From a checkpoint of a small audio captioner.
Training: 8800 steps, batches of 96.
Rows from block 7 of the text decoder of a small audio captioner, named by matrix and row number. Rows with one number belong to one neuron. Each number is 500 + 40 x the weight over its row's rms, rounded and kept within 0 to 999. All counts start at 0. Numbers have three digits each.
Before each neuron's rows are labels from the 100 texts, of 14976, where the neuron reaches its highest value: "tokens" is the input token at the peak. Only what is clearly more common there than usual is listed. The data: synthesized solo parts of chorales (CocoChorales).
# fc1: MLP up (decoder.blocks.7.mlp.fc1.weight, 768x192), inputs 128-191
# fc2: MLP down (decoder.blocks.7.mlp.fc2.weight, 192x768, transposed), outputs 128-191

tokens: "bassoon"; "c4"
fc1.647:516554525510487464533534536484489497593474462483511487464500487431495480509478441421427512477479498457494491419586515504464471491545551430457526587498492498550528543494424547491546464468527508
fc2.647:561553469438496470538492501500560501534488479413574479489554585436457462482499507423446478536476555510556493492540445545454494453555527448437514456500456484523484512512462511488546459543443464

tokens: "clarinet"
fc1.651:492493484520608500430493513514426598519511465427491502587436513488470539509554466477566526500537530519455524519522498555450456497509492555529532520559503450504504489478499528464480522543506495
fc2.651:535519547504586573416486590468470532546516516462462487559533538421457545508464484532485509475507520587412487455498486581463469456495455488558493469503450504460543551539488447530476496494603473

tokens: "clarinet"
fc1.498:477489467471521450530507475437496434530528493438527444455525542400467500520465449500439475489435530448504486446533491538501498422544519497478451557465501474428456549480408499540518483526483451
fc2.498:504559494458569525499515457506538532546481463440526492399569593448404490505501504457418475556475536470525478484523465560416495510524554452447490516518477472524523543528466591535517477539462522

tokens: "trumpet"; "c5"
fc1.8:562511507507562470487538516468490496548510503478548465473471531475435479425396461503480488519495566511525520505540511516460488440507572448406469555462479531549520566541435487498546514500483491
fc2.8:541544495445558449516541482470520488552458475454550524459538556450463445449527505452476492540469555485555537484522479488486489468542543450467488453513481486519500536519444557542513455511468517

tokens: "clarinet"
fc1.80:542490514500539464527499496479520522520516507460539485450500502468490519541490481392441508489457501492525480455555556544508454438524554437443463531449501523471475526533444509555500493484470529
fc2.80:569552496505536468510508466475548503576500445447525494439496564440518434512498494432430468542473528522541543463545484563502475491553569426442528527465469495530478568543431557506509466475472506

tokens: "oboe"
fc1.244:417534537548535546545512494474595527529516485471478455435585516472454463499495478486491555452481474506487510573438428474552465523530531526485539506512492509561532470545540525527540536506472479
fc2.244:471536456485537511529453494438503597504497522551512490428500524494451481548516427457459548577438452550520467504478585492498463453446548450480541480500533435515511499506485579477462538410497472

tokens: "trumpet"
fc1.481:542456504546523416442489535466566495511436465511497521440465549444414455508489434511458517544457499470536481546529548505485502503564614506484440544436541504507543535498490454527509457547526506
fc2.481:556513466560551440536490445499535455535482458470533520416525604491467493512527557449444489547483537435535443529516479496463472509520552413427448462509518503478543539565470553509526467515532489

tokens: "f4"
fc1.575:510503552488504460428496502438488484522512485468549461469523566423437514452476508457486534499470510473537429499559540520456514455505535448470447575475504489555495595503429525540536473459488513
fc2.575:526543479508520473526566529485511514567492453424537504502518523420499481472497479437462472551482509462528533475519528480478450520552572414415514508505479466523456563519472556530541487490471518