A small audio captioner, trained from scratch.
Data: trained on synthesized solo parts of chorales (CocoChorales), 39062 training examples, 21.6 epochs.
Rows from block 4 of the audio encoder of a small audio captioner, named by matrix and row number. Rows with one number belong to one neuron. Each number is 128 + 24 x the weight over its row's rms, rounded and kept within 0 to 255. All counts start at 0. Numbers have three digits each. After the name is the row's rms in percent of the matrix's.
After each neuron's rows are labels from the 100 clips, of 14976, where the neuron reaches its largest size: "lies over" is the class under the peak. Only what is clearly more common there than usual is listed. The data: synthesized solo parts of chorales (CocoChorales). In brackets: how many of the 100, against the usual share in percent.
# gate: MLP gate (encoder.blocks.4.mlp.gate.weight, 1536x512), inputs 312-363
# fc1: MLP up (encoder.blocks.4.mlp.fc1.weight, 1536x512), inputs 312-363
# fc2: MLP down (encoder.blocks.4.mlp.fc2.weight, 512x1536, transposed), outputs 312-363

gate.283 099:127136156092099182088114112152136115119146111136132152165130163136123176114096164095124133069122134173109113077111127155105142154106171120147122129159129120
fc1.283 090:152152114137169142149153155133147114112091137163119103106121134118147084144133142131171095121103117088102106143126168151177112151094118158148152170127120158
fc2.283 080:073109117110105129101105113126109121113176123127164141150122118127123113124123127148105108127193162117149165086145109112103109097164100067139119093145102131
lies over: C#5 (26 vs 3.2)

gate.84 124:149150141123131157143136093174123127117085152117124112146142094138097123121134158109131133162137129154177126133144129061160159133081104129135111145123103067
fc1.84 120:173103136134123108141123155130089110160129131114152173135124170134138148107155110109132107100135172138108155126115146119130086114140124135134124164159163140
fc2.84 131:148100134142120088149128131125156096123108146115130103154185166099146128086125098171107097106128167094142138129133078133128146130115140117133153084125173137
lies over: G4 (61 vs 2.3)

gate.591 095:111128117129151082158114096160141135128139132098106116134096118094154085097137097129114124093145110122123131143124165142100143092144116153165107114137108099
fc1.591 088:125141121113117093120126163117123114152111172125169120139164134097134145139120106094174101112101123167136082134131103092184147110104137070117162136132206158
fc2.591 080:125121169117130137132114154108109105081143150124116138129089171101137158128112132163134076124060137129106113124122080105094128104123120088135168106090103152
lies over: silence (76 vs 22.7)

gate.518 115:137103117093118137134124122175174149159107138113108129099138138122117169128142110125091110113121102127116103199108184114143107126142125083162087136127145178
fc1.518 127:145141160064141133125138109120097131154160115150083174122154119092144114109148118160134145129161133132096158076137165150102164127122113139136130126140139100
fc2.518 120:140153135129086137151136091097111103103135132136124129170135104129190147130087137176142125159140113143085124108131093112103147136108083117135142098105076127
lies over: D#4 (41 vs 3.5); D4 (27 vs 4)

gate.128 092:121146122137124129152148146141114140136133080123157135147103120124095144087143157143118180123117148106124168125093147099123087158160131203162104156185080103
fc1.128 093:153098158152161119148112142120144102141118135106114114122134156153162150104124127124120096065110161132136098137131103114103168116115103162116142101134150112
fc2.128 103:131138105102141149092126077137127122091157137119116144093128113157102117123139117120146154144136114124117149089156117178104104168115151140091120121143111082
lies over: A3 (46 vs 2.3)

gate.627 104:148112116140110127149112126125127124111139156120112109117140108122097138086125095128106147118161130148064112095100154128102115121059096105122152128145115087
fc1.627 103:169118117120158142098149123207162111155083151155095152163126138116170081152133092116163118165118114094131133164122133086127129114127180155146156117135142145
fc2.627 105:125138140153136161147094111107109160069148134069105142168113137130151118151103120126127082131121105132135125154138133096113141135080158083099144124124137120
lies over: A#3 (26 vs 2.6); B3 (25 vs 2.5)

gate.565 110:098148121118144137090109123089113143142149112134148145095122142123149110145079149117163136133196122143155137102154130116142157114149137126115083136114121117
fc1.565 105:110139107145158168125141154143126130138160108140138152119150114144127131140170137109155122151121142158146179099140173146104103122140154136162082156123130095
fc2.565 144:156097111123174141153169106156120139108112105152146181122145159168124106123172128130125110109150126079105138148101124150179100129129116115117127135123140120
lies over: C#5 (36 vs 3.2); D#5 (34 vs 2.9)

gate.542 095:134132106112139151150120111177137119133088158126146089111134147090168133083099109111073109083085125200143133110115109106120130144115067114163135144168156117
fc1.542 087:180125114119139112156138149162136108159135108100126140120108142131124160115095153139126087117134166145163112111122159131095162171102082131129111147106131131
fc2.542 080:133173098083167159102144118136149092105153124135137141043124097152138094146168126118156158139173100074133152130156141152135133161177136106136094139174136096
lies over: D#4 (42 vs 3.5)

gate.81 107:142126147158155114125112091142154118130140145088115104151134095165158122093134110122144089138136155097150122123129118137135152110099125099169141107114124116
fc1.81 097:118124189099129148110136116111105190129090120093156107138108146118140137114135154087118129080134174196135119087149108120114158091139097099143124119172111108
fc2.81 099:118145120142089126152147092108129149124154111161147143113126104136101124106144134140155141121145103111162156114119146137092132122125116128149131116092126113
lies over: F4 (56 vs 2.9); E4 (25 vs 2.6)

gate.298 101:090132145108142164119133152095151142125121158122156108137168125115141125176156165085114140145109159139171127150148151045108130085165126132117114172134131132
fc1.298 102:106140091170179180124134162112144116137162122169118187125126133159119099152122116115137141152132094105112134158124120134101094111147140190176129160086129138
fc2.298 099:122178069120122143132103116144135115130140084146149152104132098125089094111135129122132158142152113129150124110148121120126109167114153104122074105170100093
lies over: C#5 (54 vs 3.2)

gate.625 097:105171140148103124129149127155092106072113100149096152152168132140134105122124093142168127158161144106152118139151132107131121136057129134122159123137141121
fc1.625 092:110119150102150139110136145103140109150138139120177077108167120140138138112133130126160117129137127109125152123130125135121172110150149140101135156141124141
fc2.625 089:143146151103164149101140144156168143060123125109153130115182129144127124128175124097135137118151147116101152161140104128183112134103120138074132156109103123
lies over: E4 (45 vs 2.6)

gate.426 089:147120132125127130139129120121130164142137147139093150075168147074139078110136128102125143150102171124144164146122143108147133118092127112122151159137154077
fc1.426 100:134068175144130140134120162133147141128154157145092156155126151146121132165104117099129113121104126179081167131061140132086130111165117127121108132136153164
fc2.426 093:088141137171097124142110098123134088077143163132153154143117128131181155100148109151147113134116122145137130118117118139126106093085077104117176099105089172
lies over: G5 (45 vs 2.1)

gate.526 143:140118103133145052116105112127128087126116137105109111130101100099144125144118117146122108174156111098196138162132114122134152164107148116144109077113100110
fc1.526 150:087148134120106145162125118110152149119127119100151108145121168161112125074133134100106141109124127141098152120110140172110123109164118109117131140115147137
fc2.526 160:131128146125149089100116121137150105157146100074138129123104088094132123137091117149114141128137139118172126140217101131133172129065113128106124065153147108
lies over: B4 (56 vs 3.3)

gate.304 086:143130153148117141102092139104118125141100114135140133146184164122135132112102106080127108106120100154150118140126109116127161097141145103108156120110126136
fc1.304 095:124181128096154071129095140129132098099125124113149108173143140088130164096127137129073129138142083107190181108155127129150167094104160158120149085103146111
fc2.304 089:167142147092118116105118144124146141160136132119143100127152121116123156098126089138116092121107148120075093094142146120153132136130135101084140154121166152
lies over: E4 (31 vs 2.6)

gate.347 108:130152144144138144137096140183131083141168132108106123131177141099149094145102124124138061131128154097159153174095120091143162114096149119128096066080125085
fc1.347 109:170156143172145137148076168169133113090119156109141151152122122112098140109145126138146127135117131132138122184139150129130127142103130140148141126151105125
fc2.347 104:126101097108138129138134143131118153150119160166134103112100159158088158145147145120135125103126146122153138155144129162160106105102115144133120146169153150
lies over: G5 (59 vs 2.1)

gate.651 091:184092101103142128160137118167121130146143143131133169130148151103112106139141144127124138136116057120136127117161119125155130118108139092193156122079146117
fc1.651 093:094103148134099108108132117082142112117141056161087149123089108120121141125088117135123140133152097127115106093082168171097111144150101108108127122159154138
fc2.651 077:141124120163155111133109132160120115105145134125125125112125144106125136117146137119144134143120117106102132132149104103139132129094150140111086070168116100
lies over: D#4 (67 vs 3.5)

gate.259 094:126177111144096108122088145110130102112136097101162092100077141149161145125127091111131150130135102128131128136140128135119120149137097138129100102107107127
fc1.259 105:133095164121102135075139120144119145127137111106118083159139145078141147110096121124145101191102136145113111124104107108113166148129143115117145094102135118
fc2.259 123:098114163108130142118115109107106106143176145123051116153088143118153155116111160163120114103117146154123143135128116139099170123110104128119143102132188115
lies over: A3 (66 vs 2.3)

gate.556 092:137119124158131128145099144118151144148134140112156102126162114107094127133178161129124117104097135180128118134142141129120153150115143149125109098096134089
fc1.556 098:156132096122146135126131102127127156111141120134138113110164111132109130159104112102138130109155113142155109179116116101149121113100110117086124171140124116
fc2.556 096:143122161147137086101113113132120154098128108144160107124133100117120116115134166124124126145131130147140118111125139167147123146108117146117131133139106127
lies over: F4 (30 vs 2.9)

gate.557 125:099098134143154162103114117196112098170130134118166102136120153160119130113128139100104115136098120138192149143147102110104124113150156113117099072121064102
fc1.557 118:165116140115114121123120143122099128133114156115074144132124096101146132126140117144123107114135108124148109166125108069157186142070153120126155104139165111
fc2.557 158:153153113115136121096128152101107150132112126147167133113115145120083113162159106108115136094119088143120106091111155157152093118195145136148139129161127139
lies over: C5 (27 vs 3.2); F#5 (26 vs 2.2)

gate.237 090:153096134111132125171141132180118101144112125127142154129152137126109157086135131123105124091150134111165118130151132112177177133124131110111146150144133105
fc1.237 088:110151121136154133105118101138125107138137133123124099148103193116128119160119124166155152135094140101124152115104143158130087122149138133102131125132140130
fc2.237 079:142127131126116136143138107150137118093163087129102108146132145172102142125145118105161141108145136128102127112116111129139116125097155140137105106126108107
lies over: A#3 (48 vs 2.6)

gate.465 089:141125132161156157139095152145154110099137127150143112099145156100130123120095083146135097109137118136113118138161143072113146118118182108125146143116080142
fc1.465 092:086090141128152116165144156102127158137130123102142072114132166147154109147144153133132105131110085140140118134137119140134111101147138130099150138106066144
fc2.465 089:128132154090121099123155129124144130147118164115115100131162113135171123133170096119109129097084110184104160064154143079166146130075148117108155167114134148
lies over: G5 (31 vs 2.1)

gate.523 094:132137137129097133123089100073118093127120112123125118121091139143117105151094122169129128142127165188131126101135115153110134161107084159143092127123115105
fc1.523 095:128136138152108147119086113113136094147117099158085137140112120138140115141141124160160122123108078131085144103101127142121120162117107137183112123128160142
fc2.523 087:090116110177103163071139121174181122163080135144115131090131158131107098107100135097119156116076154097077080148099145152147087170137140136166106104152120178
lies over: C5 (37 vs 3.2)

gate.365 093:151124147141127101149108115139126148113107142116133115110135123119138130104090157143148123101092119121114168103141121144125163148096130118121141122121146109
fc1.365 091:125133144134139119176132100147133141167135144148123153108131106080149109155128147112092093111133175140158122114117117129110175129118131129152114143120098095
fc2.365 087:093132124135135158101128172150135121137099145124139129130127101076111120130122167112133135128142101112126127182070144148123128109144136143161143142138167134
lies over: A#4 (44 vs 3.7)

gate.614 109:134106128128151162115134192108092141139136155163156115119168136136145145167126132107152107133130151120156101101151107106149111122143120151113103135131122114
fc1.614 106:128139131161148134138178155164136135155173112178166159068125094150117127173129133119184145133150150102169148170161093096164116082128146163129132143119098082
fc2.614 108:099148099090098149139125109112130151116158108136159150089134082162098086127145135124140170118150104119095118127167170166145050158142140129144078136173113122
lies over: A3 (31 vs 2.3)

gate.759 094:122189132156145107131119118153128109119146128133128127101128160113125129174179111122152146158163093118121125129137121121163118130144133097107132110082095132
fc1.759 090:105130141146109171078131090110126144138124090143113160143148088142134147192091129123156169150160127077203137089150136156144119129148135114089106118096085120
fc2.759 091:115148144130119116133087138135080096133140133115119133144105141113113161081112107150129112179102133120137108108092110154104118116125107101161143089114133136
lies over: B3 (35 vs 2.5)

gate.587 091:091132111099120127103118155114145105088155150223097101146129107152105127130144109136154171118134140114123136106129149159126093137122120100131137127159129173
fc1.587 085:134130117179132151145127111107081078077153091093132088131115128151103117128121115176139138161142110096133138131122095186127145192097114084109109056140092090
fc2.587 074:146132134129138082164097131135174081110121175090151131174143174146129193119141127151130130140105139132158151079164138115116165078121094156140141121165122143
lies over: silence (60 vs 22.7)

gate.69 106:117194141145134137149107144156106167162117108142184120098135114153118077129092134113120148128150098099155151149136139119123138129141116173103074135121099087
fc1.69 103:112124143136135117204158133109142149095101150096128105143129137089134164109132149121119107123138135156163124117143124137135143075101153112125133133173146120
fc2.69 102:132153136155094132131080131101088111141163090147118135095108115120094135108133139142168154132148113133111075146126132139119118120168131162136097128133099107
lies over: G5 (31 vs 2.1)

gate.208 110:170136114109153067134165182115151134127116120093094092162135142122156170170148126142136102095115099137072115148155144127094140135172125132130155157126152155
fc1.208 118:110124183126140111140130079099139150152071137105126084162129119110151120105151139154099109124140174118179148143122104097137084116081111101098136081138137112
fc2.208 125:130112117176143123122119116111098105146137133106117124140112171123167141154089112161197119129131146144071107158106095150161122097105111112119127121134118154
lies over: silence (52 vs 22.7)

gate.641 091:146101084134106133101094131149140118080109161124100155148151109156093141137111094169141106141127059127131104155145133131167051132129139094076163103123153107
fc1.641 098:120154099130136167138119101148144133150144095168118154112134090162114092111154138152129161134125121076107100121155170118160107135112156191092111138116110159
fc2.641 093:121104107106143159087164125139161144131079127137140133114123151153129079174164184097106146128130146133081127102139127147152088150080151156115127159138124124
lies over: F#5 (27 vs 2.2)

gate.421 202:108157142087103124123117123081119155101130128116126141099159145106143101120144149129131072112163136118122118135121122130161123147120141123111117126078086149
fc1.421 184:124130127147142125143145150172147133134159133125147122173126112132138142106127145138151132149141143128150167122157117111119155140125086126127146127151161109
fc2.421 215:115108131139109135146118117131136151109150135163141122143132078158115113139101116111125130185124142096180156154142110098133142154074124108113123104140120140
lies over: A#3 (25 vs 2.6)

gate.244 104:147106140135160153120122104135131108164111122130116144150121126153110141122096079145126089180161090132085151127139125140095086186149168127128140146137173118
fc1.244 115:143118123155166122113131180162167119186149146150120109112138129172110101127166144081143111127124097152136127123134142114156104122181133139110133129132112120
fc2.244 109:094151138127128134111140130123164102150122150115117095148155119087116142101109132106113141131107132167129116106137127149144119117138127140160148112167164148
lies over: G4 (34 vs 2.3); G#4 (31 vs 3.1)

gate.282 114:136131084108109130136125123142116117135123135130150084140141088143123100109112154100163124156087099121178159114151106047156130141088100120152126088113164141
fc1.282 111:131148124125192143143127138124106140141176089138163152106139116112128093121155168123116130137183119098126177131127132173153136143104140139111129128127119131
fc2.282 119:120113108109179181093146101133148174180114126166140150125144089152101100161147158108133152144111098072174148124163095105145123091141149164112135155111119115
lies over: F#5 (38 vs 2.2); E5 (33 vs 2.5)

gate.690 085:143123123114159123155117132145144133110108174175143135137136134116142131104110153146131086075157117131125085151122108114153122140130149110109157135149154090
fc1.690 083:125120110097076108128149157134093081112131144150099084156134089133111158116107117124178151118166170131163113089126143119103113139138091122108100093099121148
fc2.690 077:122166141098166141121130067145111143092165129142140124120080121139126120169162140112159115134126111121136119083142131157122115123148122087145105075136109113
lies over: A#4 (79 vs 3.7)

gate.235 097:174119102141109081136131167154123119118110130127143111147139102123169125116153173098126125110123124123096106130114091115151146124082192114137125128085102130
fc1.235 085:102139125121106125139131129102163142143130102122111100111082132125059141153094071131101142128157135116116098135117152144119058115150105140130125118135138121
fc2.235 081:143154100154075129147129137119108148135146173159120082135119121145112144162145112109110131088118095136111116063110125115160134145120148134095116135121146125
lies over: D#5 (42 vs 2.9)

gate.280 087:122121116148170108164140123140170111100085173132143114121166134133139144128144131123114134132156140116142118162109130143104110087117129071110156127133162086
fc1.280 083:107122141108197117102177139143097170169109122117091110120149105101115133143136143098124090146102107110159140130133150131112112111110114093129151153135132147
fc2.280 077:135089124149115127114107132090144128153143122099101096116173124105155131138125138082143116129111097135089154106105137170154124097134125198125178172128173186
lies over: G5 (41 vs 2.1)

gate.602 094:090098118160134134114107134091117114076160126159121117107153115188107143115133128162125157113134102118096132106080174131121100174088135137138069109133113100
fc1.602 108:086112106132121085107081114097078101112137124118158092118148110142139161098118153140144117106129111158110091115099111145136131146121078141120133094127112108
fc2.602 095:132124119165122063168120081155133131117155148179137124148144100092100135136131122127138176116113076154099089147133138129147122157089107137127087106148100133
lies over: G4 (28 vs 2.3)

gate.92 100:158139159100061097121078142143139156136147169132132090142097167076141162137152125126097135130114143172091122103128141146131110149130117118128127119153111141
fc1.92 102:144145077112086135103130120147118132178127107153136134114140114100084129128078113180140123122156109118137095133104142109107170159127145146097085095147149128
fc2.92 106:119124161123159117104085118123153113127140154131112117128091141103123108131107146120115134117109168150115146120113123113157105104091138125105147130173150129
lies over: A#4 (50 vs 3.7)

gate.696 091:077149147114090149125127108140080171128156109139146115126121089132081104137096148151134147096164151126099137080128134148116127131144100112128105084169097103
fc1.696 099:138097158122108116107156131112137175148139105132038120121121136100106187141176152158124105140120102111120121120160155134104128124133081126144097118113104125
fc2.696 096:150140091119112112139109122098080113126160118129148160119133072144139086148092081117098116135149115086114108121173133154181065138149093088073140108143136120
lies over: C5 (52 vs 3.2)

gate.711 095:180097154127099096127115132121107156104137119115106060131163111116125138146101170145146138132091158137125134148164114130135176135124069128142107120123058146
fc1.711 093:106127134146142168183165130141112135140164101117164154122136154105127087112196103137114170140158142127138110101121104146132135105110134117114113122102133105
fc2.711 096:133124138100072107093096161135140139098082148127136113148159152134129188166115147139128094090109168164118107157095111121116152116115078105151137107161107174
lies over: D#5 (45 vs 2.9); E5 (25 vs 2.5)

gate.649 118:130123112131123128087134104147124096136122138128072132147126138130168137118126100149164083121162114162112138123136152114115140134131159109137143123124135169
fc1.649 114:106173086145131135131136124119119129154113118152105147129133129132157120180173116151161104169136112115098155156140163119134167126163143141142163157135158166
fc2.649 129:152097103091170144110174146149137169154104105150158102108110116144123134157136146105128116089102114113124167102136143128150127106139160147114113154138074130
lies over: silence (52 vs 22.7)

gate.490 083:123166130113145128138121137146132191114129131116126139136111135106152144124130117134124111122125119106189109137148119127114133126078122106091143124111142118
fc1.490 095:105142154127128149092107160102129146130136120141123159133143144192107133124121140133132158156125091118098162142104143195128098166160127129120130119075075139
fc2.490 081:127134137149150155119123152147132145089132141152143146171160168171115162132110140122173121131100117116126141149103120103120135142108128133133142145134117117
lies over: F#5 (32 vs 2.2)

gate.191 096:148153150129134067125137149163107078088122112107104130118108126087130159109140131169137107110084133129104136159158082097139166146144128125154116086116116110
fc1.191 097:105117092142123114115140146074133155097089148141119120130097171128129154165125125106138140140186128179153095137114124110144122091129137120116146151126148171
fc2.191 082:176114168112094122145121080124129120048139109117128163145165112124150169117168105101077133135124138148125126140114146114140124164082144139077142117094109116
lies over: A#4 (50 vs 3.7)

gate.161 089:138133154102108155125168131139147108160138140160131152110148171121137100124147120145129131143149142134138109130140136148114106118116164135126106154150146121
fc1.161 089:101160126080152167130114157183137146136109149137142108134118098126087136118152101113139134148126105126101125124132139139162096153145132139065113162126132130
fc2.161 084:124097110143109122142170114169144132165075111125093108121118133149176151098135163131067140177090124144135136102120119079097139118098123143127136135121156111
lies over: silence (47 vs 22.7)

gate.682 106:153153115158105123107113109149125118143157137129087115124157123083116118109071084149157193155104088131108140108146142165194114132139099116170131142149150108
fc1.682 110:150079144188103166122118163092132173111106104114121116155147135139163116144099150133101134174108075119092131136127102084131135132141163116104147127101096112
fc2.682 117:115138142098116099090113106078155094103138140112094103133108104133144156151111073147137120135147152099127120127125134164110076114148155098138137111181117123
lies over: D#5 (32 vs 2.9)

gate.294 118:114171110132092131122101164096162132089150110142127085120130164098129116106109111092155137191133116145153142141119147132127125138134125144127081089100115103
fc1.294 100:144114096133119114103113145150101144092167109147137195133140115128092136117177140143113121077117120127110119139103123138159106136161122114139108144073076104
fc2.294 090:136090117133131149100085153150149102099112130161131112138105170130161138119115162132108124130133122097131137160079131130133135152115119126126124150090144112
lies over: silence (49 vs 22.7)

gate.317 109:080149144138140153104084128129122097117129097140159170142127122147120098131142162147125137154135094109157157149145136115126130138118157117103118103154079065
fc1.317 128:130131132135149092145171103134163129134146168129130120136118128113132124100105152115117124128108134189082131114145118146121130138122149148130116141122132117
fc2.317 101:097142141106146151125138085143133142126127085151133145140153116156140087130146176132130137141138129088101159122120121159149150138124154112106122128138106097
lies over: B4 (27 vs 3.3); C#5 (26 vs 3.2)

gate.252 090:137129107186132110173130142136129142167120134082156157148153110175153092107088168109143106153090119138107139149147124126157131137123132174140110108112063135
fc1.252 092:143127142179131135154117111151142103135101122070157151123125100143135084108087164129115112108125160130108149173177084106168132097130125142113112140122151119
fc2.252 080:106136104126109135112131160106174119112100150099090082126140124074154111121130126092096123152122138129110143154081115130145147123160147162146141155129119143
lies over: A3 (42 vs 2.3); A#3 (32 vs 2.6)

gate.36 111:123123130151110108114098083104068142110118096100098107116124156116136147114111160159119126083157109134125079110125144156148161159113102125127128105128102148
fc1.36 092:128138131112148163127119148133141164162139164090127119152145128109132134143108094100164122150155150119172099137135109122138114116146094081085153147118175136
fc2.36 096:105130143132133162117075148117132124104144126109098131151098162150169129084112114181185062138139168101167148077131098117092130107164139109131143108105138132
lies over: G4 (37 vs 2.3); F#4 (36 vs 2.8)

gate.178 108:090134076170132142110108117128117135111147119155149096111148131136120104130148146099118157113117135146109146142092147120141069128087117150131136138120070154
fc1.178 104:154110154112149142125133107162151116124107166101122147155135131137119185108148116153099096106130156119152114122061127134086135137151170109132140111137138106
fc2.178 109:105129160127112171107125132123164151123131131096077130186115139128175121123147122119120119126102150134113140157178114099122155129099120132082153106137131117
lies over: G4 (37 vs 2.3)

gate.720 105:142130130119162132170133148152150100171156099127139161110121115099139139121167141131118122137164128093108128152156145143135135152134124154138097157112142115
fc1.720 105:137102129142123109142101108113155105109115113118133098155155119131169126111135132141142088106132164133136141110115131135130155125102128132146126137100127113
fc2.720 098:118131139178143150116103137109134107193127128138128115097099121147098113124088123140158173135161155138134105171124108110137119145147109160137121117136132137
lies over: E4 (72 vs 2.6)

gate.210 100:095165119134117151110141097147121141102128076143128137106130098132102115093124160081140120142183118109122130127121103130138134139129137098134128131119100109
fc1.210 096:141123145161122168095129117114125111127119147116135080156146105131143127125136089154146114143104131156105107142162194144124141137124109090092131143164121127
fc2.210 094:178128139116093082120144144107119130133108149146120153147112121163124178174165108146135109113126150103153098117171108146153164129109103118127118117144154150
lies over: D#4 (64 vs 3.5)

gate.18 099:126096142140131133119106120139142151112112101108113109111158126150091140100131140090130166122099122159078152139131151133147153136164152139129092115148106093
fc1.18 102:132141093164128143125122170098148101133147111175109129090123099178136085181130081140107079140164120112127143107145114106092104130132080142102122151104101120
fc2.18 108:126114142118143134117141114143108139077135118143160095134159116140136140171142154109102129116126111145103145138107136141145097122178132186128134184147087126
lies over: A3 (28 vs 2.3)

gate.24 105:117134111140104156152115144100135106149161143134110116135136104116102085156150099146128100146165112130104123115151134126141124119116114124119088124127129114
fc1.24 113:146083151098086134117155169109120133151104128142150136104122178107128169136115116106112126081128161161092100115069167144107115107129136108122136134140134143
fc2.24 125:151115133124084129098074113111102094136128116124151113126116157106156151107123102155124111135115140099120091142121135126098156138075129101130132109108109144
lies over: A3 (30 vs 2.3)

gate.716 082:091160133112134124150140106134162099089126154152130129100172097175127130114133152118111086146092128160142119088130134108166094179081152139076142113153191110
fc1.716 086:084118130126133149098128120143134106180161162118112148126113157152141153142105152139113138122110139134123141134116128133081132112158091153119144150117165136
fc2.716 075:142121135121141082132178119104139131107135192113148096175173122119153130104123103138094125115109146112107169119153132141150131128109112108107175119123137136
lies over: G5 (64 vs 2.1)

gate.524 083:114108150104096168105134132139100118111101087131139149141119103149107139101132133161138112096139096125102141103104108154083096143114148129176104086122108138
fc1.524 089:119138099149175114153141168112109142132157159131146137140127135111148104159124098150153129135130176151109151142155138094134121148142149155113128116144108116
fc2.524 076:129115151130112157105144141116113117139116143122091132155105109159133139121122156174162130097161149129149143082124130090089140116118168090136120086102174112
lies over: silence (93 vs 22.7)

gate.120 092:126132129134109125112120127167110085123130150136093129145102151151107104112147145131141132133184117117146111138115153117093096163155131099138104149182148117
fc1.120 091:140140139110092131090071096129174117126148121138069106097115119161123161130137130181126122125145144119145127089101112108140164152140086119113156164115113078
fc2.120 099:158113136134096115092105146113109118122133139119089128142129145122133140110108097082084123145114145104092090139105168182121109139162123166118114124149084130
lies over: F4 (76 vs 2.9)

gate.117 092:097181093145193153113149122144130140103152131119113173139134084146111133151139137162149158138154164120112103107209107120166090121152081159122111123117117110
fc1.117 095:083156143122147131175091113122157128090128089146140143135086071159106106142099158170155153129149109137151118134114130128141110148104144073143112107133109151
fc2.117 107:148112151161148142103116153146125130147101162096137110171146139076155149126104142119126107104102137166129114132098093065139180117066114174142135108088134152
lies over: G4 (39 vs 2.3)

gate.31 103:141105115179164137117107139114137106143129137177119134119117132117149115126150122168088128094122128163085142124136175173106060126139122131156119125120099103
fc1.31 095:122134136127073115133102134146162135080128153118101105136110142093109093147122114135121131096112136164065138110108180144169139108110123121172096132168121151
fc2.31 102:155112100113105112170137071175149162153096102145181175107138124155100099165094107111136160148165087102134104145143112125124137128138155095146089098154107137
lies over: G4 (31 vs 2.3)

gate.489 106:155084105121100117158123102164130109132098147124116154126146167092136156109126112091133144118078122164114127111107158137151191128098072116116131137160105183
fc1.489 104:178126114120131115147138169113110123183111111089166113096140121146102138100125152147142118092153123121101126109140089142114114145115127146156129096135076099
fc2.489 111:062141119130103100110144089116157108109162162122124122126129108147137110101145122122129126150184105100121132113150150183127118162164148107116133142169136100
lies over: G5 (73 vs 2.1)

gate.316 100:125077139074116150102125148083155125144135135133128115118121100133087174130124129113110099136144158118139098121101114149139090135147136114152140127139118147
fc1.316 097:124147153108144146167130118129085155131146097116129117154149136127140112074165155157146108135172163108151144093132089136090142124115112137120122164122106089
fc2.316 095:165153149129128141136099115096099133109159122115125142185114100144132122120165150139152111150161124118139107118094117102115121160134128127098103136118121102
lies over: A3 (40 vs 2.3)

gate.511 112:104173114105123138101131135129093097080169167123135103113133106088114108102121109114135146137159182136094139109114186181163129142133116112129154143180132097
fc1.511 097:101126081167083128140131091134127120116143112166132149126134108142104081171156132119119127142128144132126142128147119143152137103116151159114163116148103116
fc2.511 119:130083142108155124110141128176149142140135093099102177074161126120113147122139146113105137099112099147125138141103147103168161122075144158112110123093119107
lies over: F#5 (29 vs 2.2)

gate.441 101:163143120167156144109114152153067069118167151111092095144115172109138113103112162174156085110133192112133102157120115164130139155137097119126094146101145141
fc1.441 098:099137158152102115118093134104147091125139125166138104172102095104120174138141115134109132153144118173156132096155139075110140140087126135127137083138121147
fc2.441 102:148148157120190120097123139146129154130105130090148116136151120142127165071141180132147144104107163162157174066128165123117148108139180155179117128108116115
lies over: F4 (37 vs 2.9)

gate.540 100:150152092157173148130092115100102121110174106135123151114116077125109072135127109112148117109141152123134161123127127116135104166123144115101103125127067129
fc1.540 100:100147132130144129078115118110117140102154135160119167106090138153122095184131130140164098167125138095136130140149105117131123144172123124097106106060142128
fc2.540 094:142141127152101114163088136115100094160172110100122115128075122124112144086083099154127122175153120149167092110129101132101153122132071128147133086118126125
lies over: B3 (33 vs 2.5)

gate.324 099:107170100161148117117087129158103130126133119137116134117130134121120085145146099092144156134141159157095098158161134134169141169103102112083108156096087084
fc1.324 097:082142135150137159141110143097133127082138107152099122135151127144079108145167141141097141163138102069141119144163097151164119129113116129138103118137103114
fc2.324 098:143103128133133126123137135143098093130113127125118118119113140123144172089107122120134111125127138113119109090097111146108147121176100155167125092105173132
lies over: B3 (26 vs 2.5)